config.toml
model = "autoregressive pixel model"
dataset = "retinal OCT scans (Kermany 2017)"
train_examples = 49215
image_size = 20
horizontal_flip = true
levels_per_channel = 16
vocab_size = 17
arch = "transformer_decoder"
width = 256
layers = 8
norm = "layernorm"
norm_position = "pre"
hidden_act = "swiglu"
mlp_ratio = 2.67
head_dim = 16
fused_qkv = true
bias = "all"
qk_norm = false
parallel_block = false
inner_norm = false
drop_path = 0.1
positions = "sincos"
tie_word_embeddings = false
init = "torch_default"
residual_init = "zero_last"
optimizer = "soap"
beta2 = 0.95
learning_rate = 0.0016
beta1 = 0.95
shampoo_beta = 0.95
eps = 1e-08
precondition_frequency = 16
max_precond_dim = 512
one_sided = true
adamw_lr_other_params = 0.00092
max_grad_norm = 1.0
max_steps = 13900
batch_size = 64
epochs = 18.1
lr_schedule = "wsd"
decay_fraction = 0.2
final_lr_fraction = 0.1
warmup_steps = 270
weight_decay = 0.4
adamw_weight_decay_other_params = 0
Rows from block 3, named by matrix and row number. Rows with one number belong to one neuron. Each number is 500 + 50 x the weight over its row's rms, rounded and kept within 0 to 999. All counts start at 0. Numbers have three digits each. After the name is the row's rms in percent of the matrix's.
# gate: MLP gate (model.blocks.3.mlp.gate.weight, 672x256), inputs 148-184
# fc1: MLP up (model.blocks.3.mlp.fc1.weight, 672x256), inputs 148-184
# fc2: MLP down (model.blocks.3.mlp.fc2.weight, 256x672, transposed), outputs 148-184
gate.153 100:475517509507463504554536573553465462535534498418492421343366518572538510541616490476519475535499600525490553484
gate.154 098:521513472429481548513500502540456499543523436546474479556454546433508495460566529547540505570563505445454464495
gate.155 102:487462466568463495497518492511417457532507504507500574557537562458460524578526515481480476466510550506389512456
gate.156 096:478548494571466480502441488514522451540520448420493494508442475429469512452506439459568519496493440434556530575
gate.158 102:466529495491528555461525567489537495475431482568479527450518485532407506465445617534567477493441544502520539457
gate.159 104:510535485570613514585532450478610568445578452486557503501506547491446540403479614465448469489510534479425508462
gate.160 107:491541517511544437473438522439393453425557502553442626521436448469447460513495555563470567459420662601538462445
gate.161 103:542595501505442663600507449546558541520538518392524569557487519424599497489558599504492592454526474363483547490
gate.162 098:486633530515475562516520546516534472475511392535497480579390511551487525512511431596486493550533560449446478559
gate.163 100:511525532561511574453493510479529511525510483541497514478481553548425507476510504572510532472467388481544491449
gate.164 116:524406469437535474460466557591414418522463567510542492459513543496482492440558496537516490454520571548463479470
gate.165 107:513521440538469505514533520530615525532512397496512408560511476576430475439558504470363575500541576562506585493
gate.166 097:460468479508427442459446511517507562490537528527524455495527538542534546521422489436506496471463504463449548512
gate.167 094:576543523446422475450481571493477501493511550516498456472477501501504584539419467397532538472455477480486373422
gate.168 088:514491594494484626546521520458579440595545496440454584503486518466489575505449546514549526511509550517507451503
gate.169 104:465517506474509545483504423557574602532453426407469546491407458519414538530493520522454490494488485569511446447
gate.170 107:485520521516565451502506576446470537483487506469462496534533488528459521467626466501433494503461458457589581464
gate.171 092:542500507486392517392549440490538534555456465445395575576483400544479435475461506482523493495532476454469478586
gate.172 102:467508461489508541455548544501423455363475385513463560480495435496429429503434480457510490431480537453517583437
gate.173 110:538393438443542546521469503488491489515591504509515500534414527529400505449496540497566428517487512557477507516
gate.174 102:597559558471589493542590554503552523536491578462454475565442432504348548493513492507468527475444508459467483630
gate.175 103:474413511505457552432601440517522408542459446546446521534559546512540495426483499424437432495511507482478538406
gate.176 096:445507557446501488557506506575537466413524534559488449404460402473490544459495452484394487547471609563509575416
gate.177 099:486512472546536514479493526486542509602482596521503495522511503421516465509515472541496552549539468520506490440
gate.178 102:524513478504494452571557493530495492398492507510467474533407504500536461513471477467388543576466476509437511403
gate.179 103:550469545455613523562474436551489500477483496515518452500464552426479594493470544461565529507376545495478489444
gate.180 082:419395466560498484471496475512487509470539460435478497446568427480452504526438516558468462481532527436524518438
gate.181 101:534483473459547470466596569526565455420485555435446484517421506496477583490503515363510495518592435473449566469
gate.182 103:487526534500519493486466499577508574533523516512385473455460469478470520450444605500462536542557543435405608471
gate.183 092:559580472498496541516483492483529452420421487480588487526510568621519468518493560471503530415471545480530500451
gate.184 102:513368537496451532485485436468406510524449476498488526449455618574508487402452531553489500498597462509512478502
gate.185 100:500453466495495502531489463497533524576530595477542506600477511360400493393485443518520466451416533563520411514
gate.186 099:495523518611426537451513503480496525480611477576428612497500430552560470510572469528489434466555580557433552514
gate.187 102:525549530429477516542512564473499424429544569536581509505482425548543515488411466421483582435434494520462509461
gate.188 095:512453519533505485445555549561483457458448447442562418561509451476580525530429505558497471391575438522499507554
gate.189 097:500474559494498513439506472540478545462607534496572552592539435542478504503552498401420485507464493464396414467
gate.190 108:539507546543548488501483493544572475498547395454534395468452557557470470586464525495588480458581474537443472523
gate.191 098:557518490522519433510554527439455557452402528567536543441514702483524535428537518510458463484464469483516496506
gate.192 104:483550501475479421445473594464505606539447469404487490465485508460545534444473411498473521521563525537488477460
gate.193 100:477508430393450520628470583515567514606408516568447524484508519550509476589411505454445438498529462564423425477
gate.194 099:509557512454440483564455466475474459507549459532531398381463503372545518517456523456475473487435483466554452436
gate.195 093:485451419582505445568571519572465529514508500561439549522518451613524480499552542460508494549443518499569528472
gate.196 092:470537490524463598469580502557492552499583506511539487542410416501537511554441541536538480573483515548568409543
gate.198 107:529438453513514534503458427544495509463644457455474511504503481459523510507458510517526439500597479500481449547
gate.200 095:470495468471457497430535516502508449468490541456487397519492560424524517518470545430505476447481511526502495494
gate.201 093:545465554553526525403547614473468498441551486469541539408547543459549444443453478501430493428466493547520454472
gate.202 089:558470498503488571584534586538513544513473457501554451508529620514557529479471540468423507447528349501426519490
gate.203 121:464459551513541510506452464562524565566529420510521520531504460507575392520439486526574507477502443445561494434
gate.204 098:573542516543499607462439462465553473467597441471542492540546495396480467549445460538491451558469436496521534408
gate.205 101:478564512550475430499594516509612476535602501550475537507554414552539428510492477474452526541504472529541543482
gate.206 090:572592533593580594512493432482478451461539536557586518469519462441435542505521537421385577500525532479474591440
gate.207 095:519510486451584558458537504557519507524403506492501576455491579443529615474544463497514581446448512484479546578
gate.208 096:479518486478495462407649481430521590452514476440468475463542516534513473528388523439517555465497514558457422499
gate.209 106:442453490543517501518525456479521516475598518492516486518511470411492409566515505567479459530564451382497539424
gate.210 103:502510505444463512448440441457492527378416562563441467581528527477522483426540503522495486499491554579388448461
gate.212 095:466444539478564513481473572566512534513488536522486526498556508504452495413482528563606509470505534456479460448
gate.213 093:532458465535563482505455516488556524477586523419549466486552531446564488520548426445504509534521490515456436537
gate.214 106:564435447501441485489435499561518431565460592524528472473444555489499527577422571509569553539531495524429520442
gate.216 101:503498505481464458430551478505417461482559619488502475586549467542442517455456425472492539436453497401540453510
gate.217 103:513500525505558547428499556463552403542520491463451545472502546359540468540542449485517586482466472522552528527
gate.218 105:448485418500568545515452441549415559510454523436510520445551507582451578514536567506603469506492437503452436534
gate.219 117:379517448468492480485529560528535496536465451589521602544427511461549472466497396477432475523548405484481493464
gate.220 100:516489508519527559509471518464532457514498512480495446502481447415492486473518485347522557490490448531453561571
gate.222 099:490488526605495454481485530519537410557509566464573564457557561450418491508560498496459448435468508552500551500
gate.223 106:465597467419502481484506553491534460500510528578453623516469411392516552439513479452486507544440464452491492530
gate.225 096:463497455446570486475502519439502581455444505497549515396528651520482568483545470592475511409530509459540485561
gate.226 095:467478484511469488582541578446522484504450558415525460495469508455530437551473561517489564399512533506486501474
gate.227 093:519431575455536514508571556527509467517521508527515498453511541569522549514496425571495485496542545492479617556
gate.228 102:572475449404475463520574425504446500512510484496566494525442635570497486465548488518557535466499416573537451427
gate.229 112:513519588535569473523443507456544536490468492469517528464548510546577513493475432473466523448512437488526551538
gate.231 102:501542546467417428537456506412533516547492601486392487540494468479476428430529587530547466469488532517523537486
gate.232 099:532429484505485561467510507454471521596470562516580498462505412557394524495525487508495575522501506485502477558
gate.233 096:414481518497497437525500485491486519481527482548480485495497534441561600458424484586448510538476517527431530535
gate.234 098:570481510502367516417407513449552490561512552464446519560452517437438507536514392478489548617488560432483469440
gate.235 105:511517438541471424437576526538426504442522477522557513497525515523517442397534543488485479527419386485469437503
gate.236 093:536526512524553566534519485490527488509507560608527552484506523563552521491523530576424524460584480493488477405
gate.237 100:501453508417497580498477547514502470479499402511540443557462422441526448424402495451503519434520546426488484410
gate.238 100:496461565507503376486533503456526547510575508488486533515545539537605444498489549500463535515471493392512503513
gate.239 091:594517552454622488460522439534475436454427498620482555468463516470484457423479550398526480532459494535551683513
gate.240 095:514504574513532469476432489498489449464566446521472505486438541471480553477472562535515543462440491582521458491
gate.241 090:537550512492582604390552526597588472518481477541584483583536536587481429582602384453549566502509424460509471488
gate.243 094:503509516457517483515507572421498528473494541647471551544562429487513497581582427477498546505545497373510409497
gate.244 107:468537484504591559495484461430570529437497530472486488494617486454443583481504501578522459526525509477517431580
gate.245 089:534557448475417510478513568500495411523537520493528485562566507512468421484462518555505551426485498520504453569
gate.246 093:435509472500524522518490513435496534540536611476500472592458396424433486511507473485471481552542489521484528435
gate.247 104:424563489379549505419593492488597441508481482459437578465537547528483493485508454415480541497513495502511578465
gate.249 095:491437512568536574488512522545547482477404522486496518538507484498516535484504435476501443400556428609499538514
gate.250 078:465532402537516460451508454503483406441551431433523468556441474603447671549485567495518429641548486505461493501
gate.251 103:528584478473462499468534552491504546490517546543527507438563549547448472404530509390458477500468579495552445547
gate.252 098:532461450587508534567485530460456489514471581462549430542556475507522560627484546492497463487498651529468510479
gate.255 090:412472376465540613516507414579539459473536606548512449516484542482445481501557526523611361526429415605541441554
gate.256 095:599499552483507497524444543607516525569516439527526492577587487501553494397493531449447562488384490517513450478
gate.257 093:554533522474544389449493482505475552485516523562530519488427523504490511570536422488506492498551539505453486528
gate.258 103:482597533500385492519529555480543523479411591495580553509510592531524428466500520526534447466469435464608459570
gate.259 107:506499551447556503429515513402514437495418481475508475498528494483443522422503527442489531473552430522561520560
gate.260 092:487498575528533615408509523370557520462502539515532597387522487520505547411484578615467462503470489598493517452
gate.261 094:555470546503487551498508545485500417506461489559509507509458498519543571478450564400533481581640477512461456522
gate.262 102:485481485556492521466606466529420516579506559441473453587416446513520515488572411508500562423529445566408418574
gate.263 104:471550543540471500484462468466538458548627521441406541540471479563545439485569516548519458531444424412540458514
fc1.153 099:444558479461461531447594571575420428451481505512465535480482600459444550498607560513464442518525495428547543536
fc1.154 096:484490443477466477413472458478547505497395515562529534585544471465422519525477536563527572538544506490528507506
fc1.155 103:517483415552607551503557483552426571460552404503500444515551504445432449508503451553496516484531538423420533493
fc1.156 094:500433529478472505528454415548467482426506458490579491531515469539577551450571546484463507492532497525588461532
fc1.158 101:406493446436480474563558461473456491473480446535523556427480527507503556521451490510473543518431535540561480518
fc1.159 095:592485603478487576520467559550497461545512512381396463549661587568536382524407475475579460566495456517535422480
fc1.160 112:450459445494430531525584517599575546562478481447493384502544539548486489439510532435470498525499414400468528484
fc1.161 101:556526555442412494576561513502518455461569452437522455515360514492534441534595550411465501508504505502458580412
fc1.162 096:508564507484559502541523430520548576553525458517423491497557437445489444419532408556421508431413537497506526530
fc1.163 098:519468516424530507450531462438575495546460479548472505495441453570560553494535488472481511513491375456411540504
fc1.164 098:489526470532473561539493461387411547468563489508511494494557552564533502502530429425520465528534363551450417531
fc1.165 104:487509353548561502459516552472567521507524521493477491538461506583446452513622460481520523424482422589487521519
fc1.166 102:440569534477458453505540511431395494515486422470481416517485491509414467573469465552492505477420539574491533461
fc1.167 091:539494567498540483469494512427537480496526473463496467520414509516552412556531515464534499476485443560496421504
fc1.168 096:477544528446509531417515535461492439475504472390455430544483569424482572461581492512529437499571451455455510485
fc1.169 100:467508468516505508440500525537454557357464526353580495448503483478534462522513448459542453478411419551485500477
fc1.170 096:444489620592464505533461468499436533474499467451583474458545565508464505503559405492494560525433585475461450558
fc1.171 095:545489524508480400472525487533595474455594553486410537594470430530451567448477523480496504528532506476551484489
fc1.172 102:453522498481507605581518513500607496490534412435501551470549456467545501497541468558350535470496551487391507479
fc1.173 109:506591487533532592454482388580535420419463488504396539493445504557542417574412531509489491513599394520541544484
fc1.174 108:520481524438391501467459516482527499533524455578437583445537496453453487530528469540597549428524545455572468542
fc1.175 106:514493599528484374518511482548502493488497417530484504546522495419555574504493467444511490576465413416615519482
fc1.176 101:604497514438508472485526503509560478568538568491453532360482565499425591594486516413550469520458555511558433429
fc1.177 098:499516526535510521493478592490436465430461562512452536527445449466443461569510442537528504538537513559459458485
fc1.178 105:568614457526539454494437520542567519480502411515475533429535592447538461474454423468534520476532481517547558581
fc1.179 093:544478498444472510472517453434401632483572562461457511476566526554535535466516567489518417495582524502557459477
fc1.180 084:489484425499502504509535587397401604460370545491513493533514476466476443483503526484496496442420570515467574530
fc1.181 106:494456474510536471473390553539532477447481434495547464504544454402576498414419436557540524428541492443565485466
fc1.182 096:615454440513530503487481542457454540382426445549471475478543506476474554533573568462563510602468427559517447519
fc1.183 088:565561418543566523546583462444450476476550602467523568539605509599511481532488501551498521470526509470468570510
fc1.184 104:501451442471417472598476469510418524488567548542544498571557513501515487506427548557534500518481520650536494518
fc1.185 098:491506511518580445524504487468565498468507538520479453575462555464456531520498538490493524530489570431448575475
fc1.186 098:459457570398404534540515508561507509610539606451464502513521398556534495520470387439484502481457584571499461513
fc1.187 102:527518434467484533423579441550440558583499452465510456559423533485500603456514552460452619472456521464548518499
fc1.188 094:505519537498487519404464491432348545519435442572577464595443591439431546521446495525507459411418531498428463571
fc1.189 098:523480411468464473559397482592501518493410450507446460440494523483468578466492519433522577531559513557492579512
fc1.190 116:506513522585454555535578531438379451477494533406515451527524541446484472466468425350517437524523474459445426498
fc1.191 100:589534549583484427585557482455549467445504482470591472547524486467506509441541521606479486499466477468470558505
fc1.192 112:480479491457474383533486435447508511507507530492478536531542521499538558569459411445500475520503428485496478512
fc1.193 095:536468595490474565485496447452406500459618441460493544505542482544527541525516483514483477383427596531507455523
fc1.194 103:409554492589517555507503480480481459388497424518421491530515430470558458534523542567490518520543459501498542543
fc1.195 096:521527480434468488440503541499458504476395511465503514355511493540481428479481444448438526529504581527535534540
fc1.196 093:511517569496475560480453440552501602456458478555487491569470474430473514546548447528495446563480551468509570504
fc1.198 106:464442509496476578428549501507449571481408506394541498433474467476409510518447536461475541477446644470386399467
fc1.200 099:583461494465459538407443451491506530492546518433564501553446514401524486499543571455478577475510529490568503447
fc1.201 096:574481532484492479494440388477509513546486535481445424445526492502432508467455570432443494581423605406523525508
fc1.202 092:519434576540440450460546381497536447518427481453529467476502424501541479558478542470477371418502573453511442458
fc1.203 108:525483490455457499506436504396380447509470449554517542439468566493470544471576428524411521403461572510527553539
fc1.204 091:607546457457531472560499402585500471385451559440576416458447591452655485607451507519508542583431443449456386457
fc1.205 099:523463563559499534572498481564439627523480459491571479440534522502488482545438546515550417443549497585415492527
fc1.206 098:493485583482484474514492470514464420529546533568454497516522553505517515489473574410437500543528530563570457462
fc1.207 099:408439522523504567560459445485414507557597443360484475484504540548409520507420461543505498477626558407477569454
fc1.208 098:479415429479575584476478532393564427484526509529487520521505435514514462450464539559535483521556477450466508531
fc1.209 107:506515526525540505446462463475483449400490425376578487493540403504558487467468539507544569613454451445583486499
fc1.210 101:537497573543549599551509495496502525488469469544485541371389531440456463551459559458551468467510503466505535580
fc1.212 096:522551566462403466480500506624445632471536554497529504471524546581465421481504516441477498535506557419450565488
fc1.213 095:470558465475549518453529481566451531489468486561530598438506476516546427524461469388471492642523544450509494429
fc1.214 103:487484470554436476490408498500545469542474553478526462481580558504490572572438482522452566509496581573497451452
fc1.216 103:499573569514493448486428435503458425486487531521553495465580482531499493537537464477572469483430544479523444508
fc1.217 101:423506465529528565558520591441509522529575509513521564470515576563496450460336467473481570490551488432568508472
fc1.218 103:505453425477478604553422518443446555474513510528542508460515476584471409538465481374506482512570569423547510479
fc1.219 107:630492578583508432462532416542387569426626440428515347469548502431544515497456478470451560446531530441564476544
fc1.220 099:518567527535500553472433512520578562513528584539420494434500516454503603513588496500500526477528492599556427462
fc1.222 102:568565504484537507407546568472534426484458467483491498536525536434477528499472464490487544556536507563488468532
fc1.223 102:485541459489553545504572503534578529484433485532446551574525498467450528518518558472464457482438517514486485521
fc1.225 102:441482435467547572429512473503467376498519535497504481515513445450527455428495498502526528491622462412443498444
fc1.226 100:511489488474445427458514533445492529475502500543454490556471495432547481491481608562447509473472445429456548503
fc1.227 092:458439416450531482493397492485575583506399508518500529462489501471507425592558552403444569586486460510487392506
fc1.228 104:481563556555517568460428544558464525473543476541482472468539517506576477555370487540420543551453627485502484521
fc1.229 108:431514457550425485495493433538504497507455520460483450549542574504495507569480541502481492595496588523454519453
fc1.231 100:431536533486602461528578536583523502481478411580481467444503402458421533453409494467524477513557508467523538588
fc1.232 100:483469459379496504458488590583543477446557462501490570515469461472558436525548467488433398446514376410443453421
fc1.233 089:477499516480485505516548487504481475525541531391530498488587503507528421588546474505514468521541615463506598418
fc1.234 095:441524494402624543558473469496498507448499503500481533469541479524515485598505546460523499504541454517458484461
fc1.235 106:456414498545361526430457462409410484549410578501507545480434524543565496474592546487389523529535483497471533463
fc1.236 097:464495553535467555482506458573466493469475596487564503437533497492685548395538606477528492534558557546610477389
fc1.237 104:527482562555461459458434437460499522458522482530516473502505488486575513569564596535463496608542411383572483539
fc1.238 105:487497462460425507519481517456534540606530510561493555453546488489499559465479564524429466529446533490490604446
fc1.239 092:547497606543436515572574492494486505532487483511531531510503544389413503498367537477456615475446561426467515456
fc1.240 095:399534476611473492494451516544408444495435558529495531516559538524501529486471547545460514481562521510487479524
fc1.241 085:491426522499533544444477455569513459516390558561514499519519504486543561486548536504521494408532491424520588468
fc1.243 092:525520457512474468461443510465527454507535525487344529477460502593499476543512436502499476488571486429472437527
fc1.244 107:453477537625464457430471512435433436413480515554479508442514484455526522547516522584551461458479503599575339577
fc1.245 090:517475565424584371517577453598466526576525497563449467519517518594442450451456573467487506476443535512509516525
fc1.246 098:420540452554459531420438492514499482462547482436467441486485486502470415426492519525501550492505516503455543495
fc1.247 097:512525510454439570532440402525489485445539486529527427565547441420496476488501486502569471512498359444507506512
fc1.249 097:426560562466381481469509507450512410495473475550476493480467591500431577511436614574595541572505565381475531406
fc1.250 077:489479510478477433508497439525440536441394544448505456542544521489534507466549578455515510471478497544498474616
fc1.251 107:508520455533478469578480548509574433544518531519493546441460582545453572505561479525512468441502523561518580521
fc1.252 095:543568480571502510507572528535565570560414516579473466536398507535578404444567457500521591460452444457525475500
fc1.255 091:447506489586440418472519470505519435519506429418490599439465429467515439514481462508474411545469486495457452513
fc1.256 092:552577517575503534482516438428490501457516447527472421466476494459558508553453391520506601461607465461523602436
fc1.257 100:475488378569484598581476467573482475533529470513528484405530500508551552556515443555545475528458462440452523509
fc1.258 103:512535536426485465510481471492537626503534455504507489462512476471639481554428480554443416511510545464491539396
fc1.259 105:462432404500512578630446534471501478526417462469556557442445518491513598439513457489460411431428486503568434525
fc1.260 095:593560502557512484462492436497485526522502512567414567585427487465477456555477536449515447428376412560521520448
fc1.261 103:555518546546482544407441494425524575511496502468494501472475476485480514472507494493501599449603498502533546489
fc1.262 104:511478527420512476511520422477502450545552507481392526419443598568540519431500548473535434514558481552462471516
fc1.263 092:429513493516522544484440542480503512456493527561522437521469518389456559517483548562470407541562495571485497532
fc2.153 106:463554402529452447570620481412458483502593588585484442534473456491527517479555574488431516541421448438437372426
fc2.154 098:549447464539477535410469467510532533551508496549531484509496438493489507497414474524494528477444474473516525455
fc2.155 096:559496464564520506503556576505404508518488522498501464575564527453458456526513443468440448560545482496483495567
fc2.156 092:487432543443502525438536494476517488525461492505387524517493424521497516458490442456455540563490551517514542573
fc2.158 109:490603528498515535383574496474488485427528521560438502418481516513443560494469492588483409452456493540427510435
fc2.159 106:488565460563537488484531543454487562482526391416478483530598428535492525532527558425520512552471548432552585424
fc2.160 122:470489316589552484504480403467503462597515546420427412407519494551477418474536433531513520491507465436488460537
fc2.161 095:564519458484576449460443549553486488557521441460524504421431523475572563499602533465548510436506491537497470463
fc2.162 099:481554490499511476443481538587449488532468442496569394570437435545492474498530475553510428482456470558493532506
fc2.163 095:476399572546454425464426487489596544520464499479596471480475397514457536521518562524505520608421537465475544463
fc2.164 103:563417455574506473583433507561390374508549548504455434478575494441480490530424520533508472432445477512461440518
fc2.165 100:460529455473433501390516483483536507532555474523502527472453432489519458501547548516520526470494575627396477550
fc2.166 099:555449472519587541381496418490550509462531520480382563517434494493524457496455521603566470458491496494589402500
fc2.167 097:507569409454548626589493476586530464563523548425522475500539409496542571483515463467465519582547442481556361411
fc2.168 093:463476454480433507539504546488455587605479479578427446473490528506511502429596410461472500495506462555518548470
fc2.169 100:416418459466480499463397644500570407473447486523480529488550514502444505514497476454481418458471506513518444578
fc2.170 108:470459407513448552555521523528535541499576645469620496532435465395536419471535532536481581491480472478445464465
fc2.171 090:539494498491546598554576554499594528529473553557461459525573463531567506479467459496480534491532482482425550536
fc2.172 104:502493499459491546451415484465497548535564506527417526539523471477568461523468516568474460499490469521451520546
fc2.173 110:444568503533507553469498438628536440509487483538486495520449517543517457584475565542474574481462484505443500541
fc2.174 105:489522481462458493431514551559564573565518572459567534466579456561544507478555501516497397551485557498533474494
fc2.175 107:456530533516443497502420497491511500495495525508555540512504466452467554509466423449555423543465426435445524491
fc2.176 099:411485552488580502608454523484517552525456443518576475499401527534515522519442590506467443483542527485528567479
fc2.177 098:551479483553545420418535539568525459617531529475494552527479524428430511560530422550561503566571516465450452470
fc2.178 104:396454539500524405414546460525550474545527506532492551498511517523602438553519566538511435475458603489448539633
fc2.179 106:489499523453482494435537481500488500496549493502400510499537529518557430500560576510500434528445497468521584435
fc2.180 080:519444416529477495524546512526422478417418631471501577512456475435508538534508438473503542478476500460466434479
fc2.181 098:561503533400486453413486486448533474483521509511450406457479517480478555463389517518439542507500510543542507515
fc2.182 102:507440523432482520592564494550455485536464530544517516493569520444572431549382566488423517487473564519501539480
fc2.183 088:501520472515521471507433580443531471541610447459571448576548510528487450522520513549442609398548549520489524460
fc2.184 104:572478556512512555480479516471529535561464491530476482554379437537458486554521458491449458560552505529513544601
fc2.185 097:511584462482529500407581533541482430531518470496522519500495564545561542513456591560515496464526518527544529510
fc2.186 101:543483490511408528400586508445525491567511454474382459511539481538470556451491544585496498581583497526512518544
fc2.187 099:481419400435398465551505603483319496512538542499486547515529466459472553525485420403520480461504486468478514491
fc2.188 092:513598474536513572448492488582437443559496557480423408499436490465492481422536505549565529539490560477395507501
fc2.189 096:488614502502511558483409565505520382493486517501566513468472507603515480497562528483502533476511498536461570593
fc2.190 112:482590526506483506486574502535543447466487465463493570415444453502447431452521496469524495534505495491436556545
fc2.191 098:502453533452473432505456539513449576530445550505535423520456561607548405493546465464543402551559504452472482545
fc2.192 108:473546451583533512492499564522524562480511519501415567580470442535526499509513506456483493551503453568524390421
fc2.193 091:448420505504537462571559471552515518447550489442464499459535424550552583488545470472459406484475431473429499453
fc2.194 095:450583430504467504495553635532528514588507543481575450391589451511444514455455387523525525563532515598499545473
fc2.195 097:442533526512487454500408516450431490527523512460468485397452576569532479549487637574480496473535559499518432457
fc2.196 093:556537544578473385450521501505531528557426436587407503547416474502482488554512433432439436461498494440505533531
fc2.198 106:534593485520488472504499544429505564540522446574474508413403499645536480514496441530533531466476433504508490490
fc2.200 101:534520509461463469558458552496469473457480453350542499532474506503551489569465525461554563473600455492433570463
fc2.201 097:517481615606550520468386445515405498535420567549549423407477518466493420424470386542513548574456547546567489525
fc2.202 093:503446638552530469488473476483412427539431527479522462498385490499426517465569441419458573508560470406545503560
fc2.203 116:495526549519539434535467509527512550446530467445611475558514547538521421530411457476496410537453506459462443461
fc2.204 098:493545526566547524518537505508558493487523542445454479495574409420515429390528597481496444580591501415478542454
fc2.205 103:500513431496499518519591454452479464480481532526575477443549438453482522575469548554495552489487451492501435544
fc2.206 092:546521461473393541521466553414516422534452524492526450498509595592534508491564540537529544487537550518498575477
fc2.207 100:563453430446505493550504487615480478492388533455553532568533481489554582543518486385464549548465467432553448416
fc2.208 095:544579517458508462453557507513408553490518397490511482482489525582465449469498643520453563449441468550513464530
fc2.209 110:528455489488501504512514499570529550481607534486466513431541493451467515465530508494427618503489447391553538565
fc2.210 100:542528485558462469525541501443455508513531503546425527532396480551483446491580482508518490539460416481494528547
fc2.212 099:578498458477476455602525473547545517540537511424495470398476542373548477528545469438558546487362525493531545463
fc2.213 097:427510505530443456516497606458552514404537505487524497405532500549518503455493575510555486638556488528511595516
fc2.214 105:533498534502472453526579566525465487538512473497497574481552420562532491543519419506515507383442504517488444473
fc2.216 101:533597473526450555524489502536554491486553483489521543458557489540472512508526489485523514571483513453444597470
fc2.217 094:503464563490459387540464500566465606490469503496523509596481498548520543394540534533591504521465524472426492485
fc2.218 103:403508536483417547495530578541592530482528534539504486414471562551481455540528388508455439554511434499527585504
fc2.219 100:549460436474479491507473514446474457564492453508418418519456536473487531467496514535571523493501403477565522478
fc2.220 104:471455472411498517428469498543536527501441391427441441527446519462486495459591669503461524575495471536523549515
fc2.222 099:406558488504509503502487472444466505462492506540599558490546485458434576510496466512438458576552456452456409448
fc2.223 105:563551520456508508509523482565539491504481444451492474540553534472479458459491483480462437526529485457420500544
fc2.225 097:491412470450468460447617515584512605559529577384413574550432535424482477478481540503510480555526517559539451454
fc2.226 098:533584404388563468614531451475518505460518518471569573471429494465453525567502512573541556496474555607530508458
fc2.227 066:508469537552557507506468452569531527468450475536407564451501552490536576465504477572512463432413515426511558485
fc2.228 102:453505458466460498483435442514525501417428399475428553567412651472579523592454495536447496504525462514561425496
fc2.229 106:518480502513487477543594471503557416450550414458462524591416526542453565588473480509544485521522541538435521456
fc2.231 098:470557528462506505509409584527440500452504599487506479541504435454460498499435545581552432531541452481557571482
fc2.232 100:420365486560528537444504507491495488575483503533536551550468583548597503470588533499458527567488538412459532544
fc2.233 089:406517462585504501504626494570467506448460432543539557420461557551457658417482479508558492582457400514470431569
fc2.234 099:555497488594478462470498527449497486562487529573466519485542453485416529371567482487494528518518477463454518522
fc2.235 104:461441549499515504430407577457497500563503531499539509500485510475458512418624558583524487509501493464447527500
fc2.236 077:653483542518489446474482446569470512494503468526546425436486347457590474478407562415360457552520544469521493492
fc2.237 102:473490463573506608448463482462450514525499523526319473524483521431529553467489520486512449545507525526601455522
fc2.238 100:511367408581528415508464509487511498530584522469461465493499555407522512503542492504482469472499477486388503552
fc2.239 102:472476522483510486503463464573465424573527476591513522433562543451505554606452545511567471490542541469503548535
fc2.240 098:500497552456445573441596439436486478434399534463394450563539424484574482465490423524511416434508558518551525578
fc2.241 089:521454471494426502510497538494487526477541363494444574475451573482419567495591582480571517460475550528425564444
fc2.243 084:480566569535529460443496477445511518562456471577508475553425451542539477432564440511547577524472501541409433417
fc2.244 103:593497538487508442521494549467504490376537543449480506551505516507533529504584490450538573477521592544421509491
fc2.245 092:542443520557539417579545437429495593501452495498519482459474492537429408476480467531450509566506524535505545486
fc2.246 097:478464549422536443513494598555536472453492583554557520545423515455503455485532486514573476511536452574426505500
fc2.247 101:476458559526495480553442634503485470518494452433463537521488480444516441502529526514405539490533528470524543570
fc2.249 094:494533381544511451459491558472462602518515504577547505506563611466458512516410527446543471391444561489526537430
fc2.250 080:484440536490493464487523490501542555432446514583467569469454592482448477451544537478533545539540553569476454544
fc2.251 104:551613623425536491438564474394520440467609438450512551547439436588458583553536525474596538484510491435413467446
fc2.252 098:537583448463461471509478528553498547493499478508520417563430551420475481545450491457507446438495453522568428497
fc2.255 093:402483474457570467547556595407427526532435560513464482482448475594484503510456450538459517429456509535562451441
fc2.256 095:527415519510479517440490471489494515492476450603463457552496559474392490570534470552397427443539449466484557454
fc2.257 095:566518495531579497531419474527488496447512440509441533474587504468481504478469490458619415566436569576447480483
fc2.258 103:492386458562565439603609505521413554462563460480528452527552482517511509495461417547552585524521513475533467459
fc2.259 105:497404434488581544453462496509478547537396501490551565430532483475477457490498440511521463525484447430560505508
fc2.260 093:456434425568482509482446495446434516564486530508515500572470493457561541569467420502455490437469499526498445456
fc2.261 103:502505427578485473431442457511420530431554498490513537532380526450460474460569606542470523516540525477499513533
fc2.262 099:479526441537474554556476513575427581455513528519487539523460505521489524498563443508493465576497418505508551559
fc2.263 097:614502592421508572504433495475430444507456472534540504513502590543458508490497537499512518538461562411492481439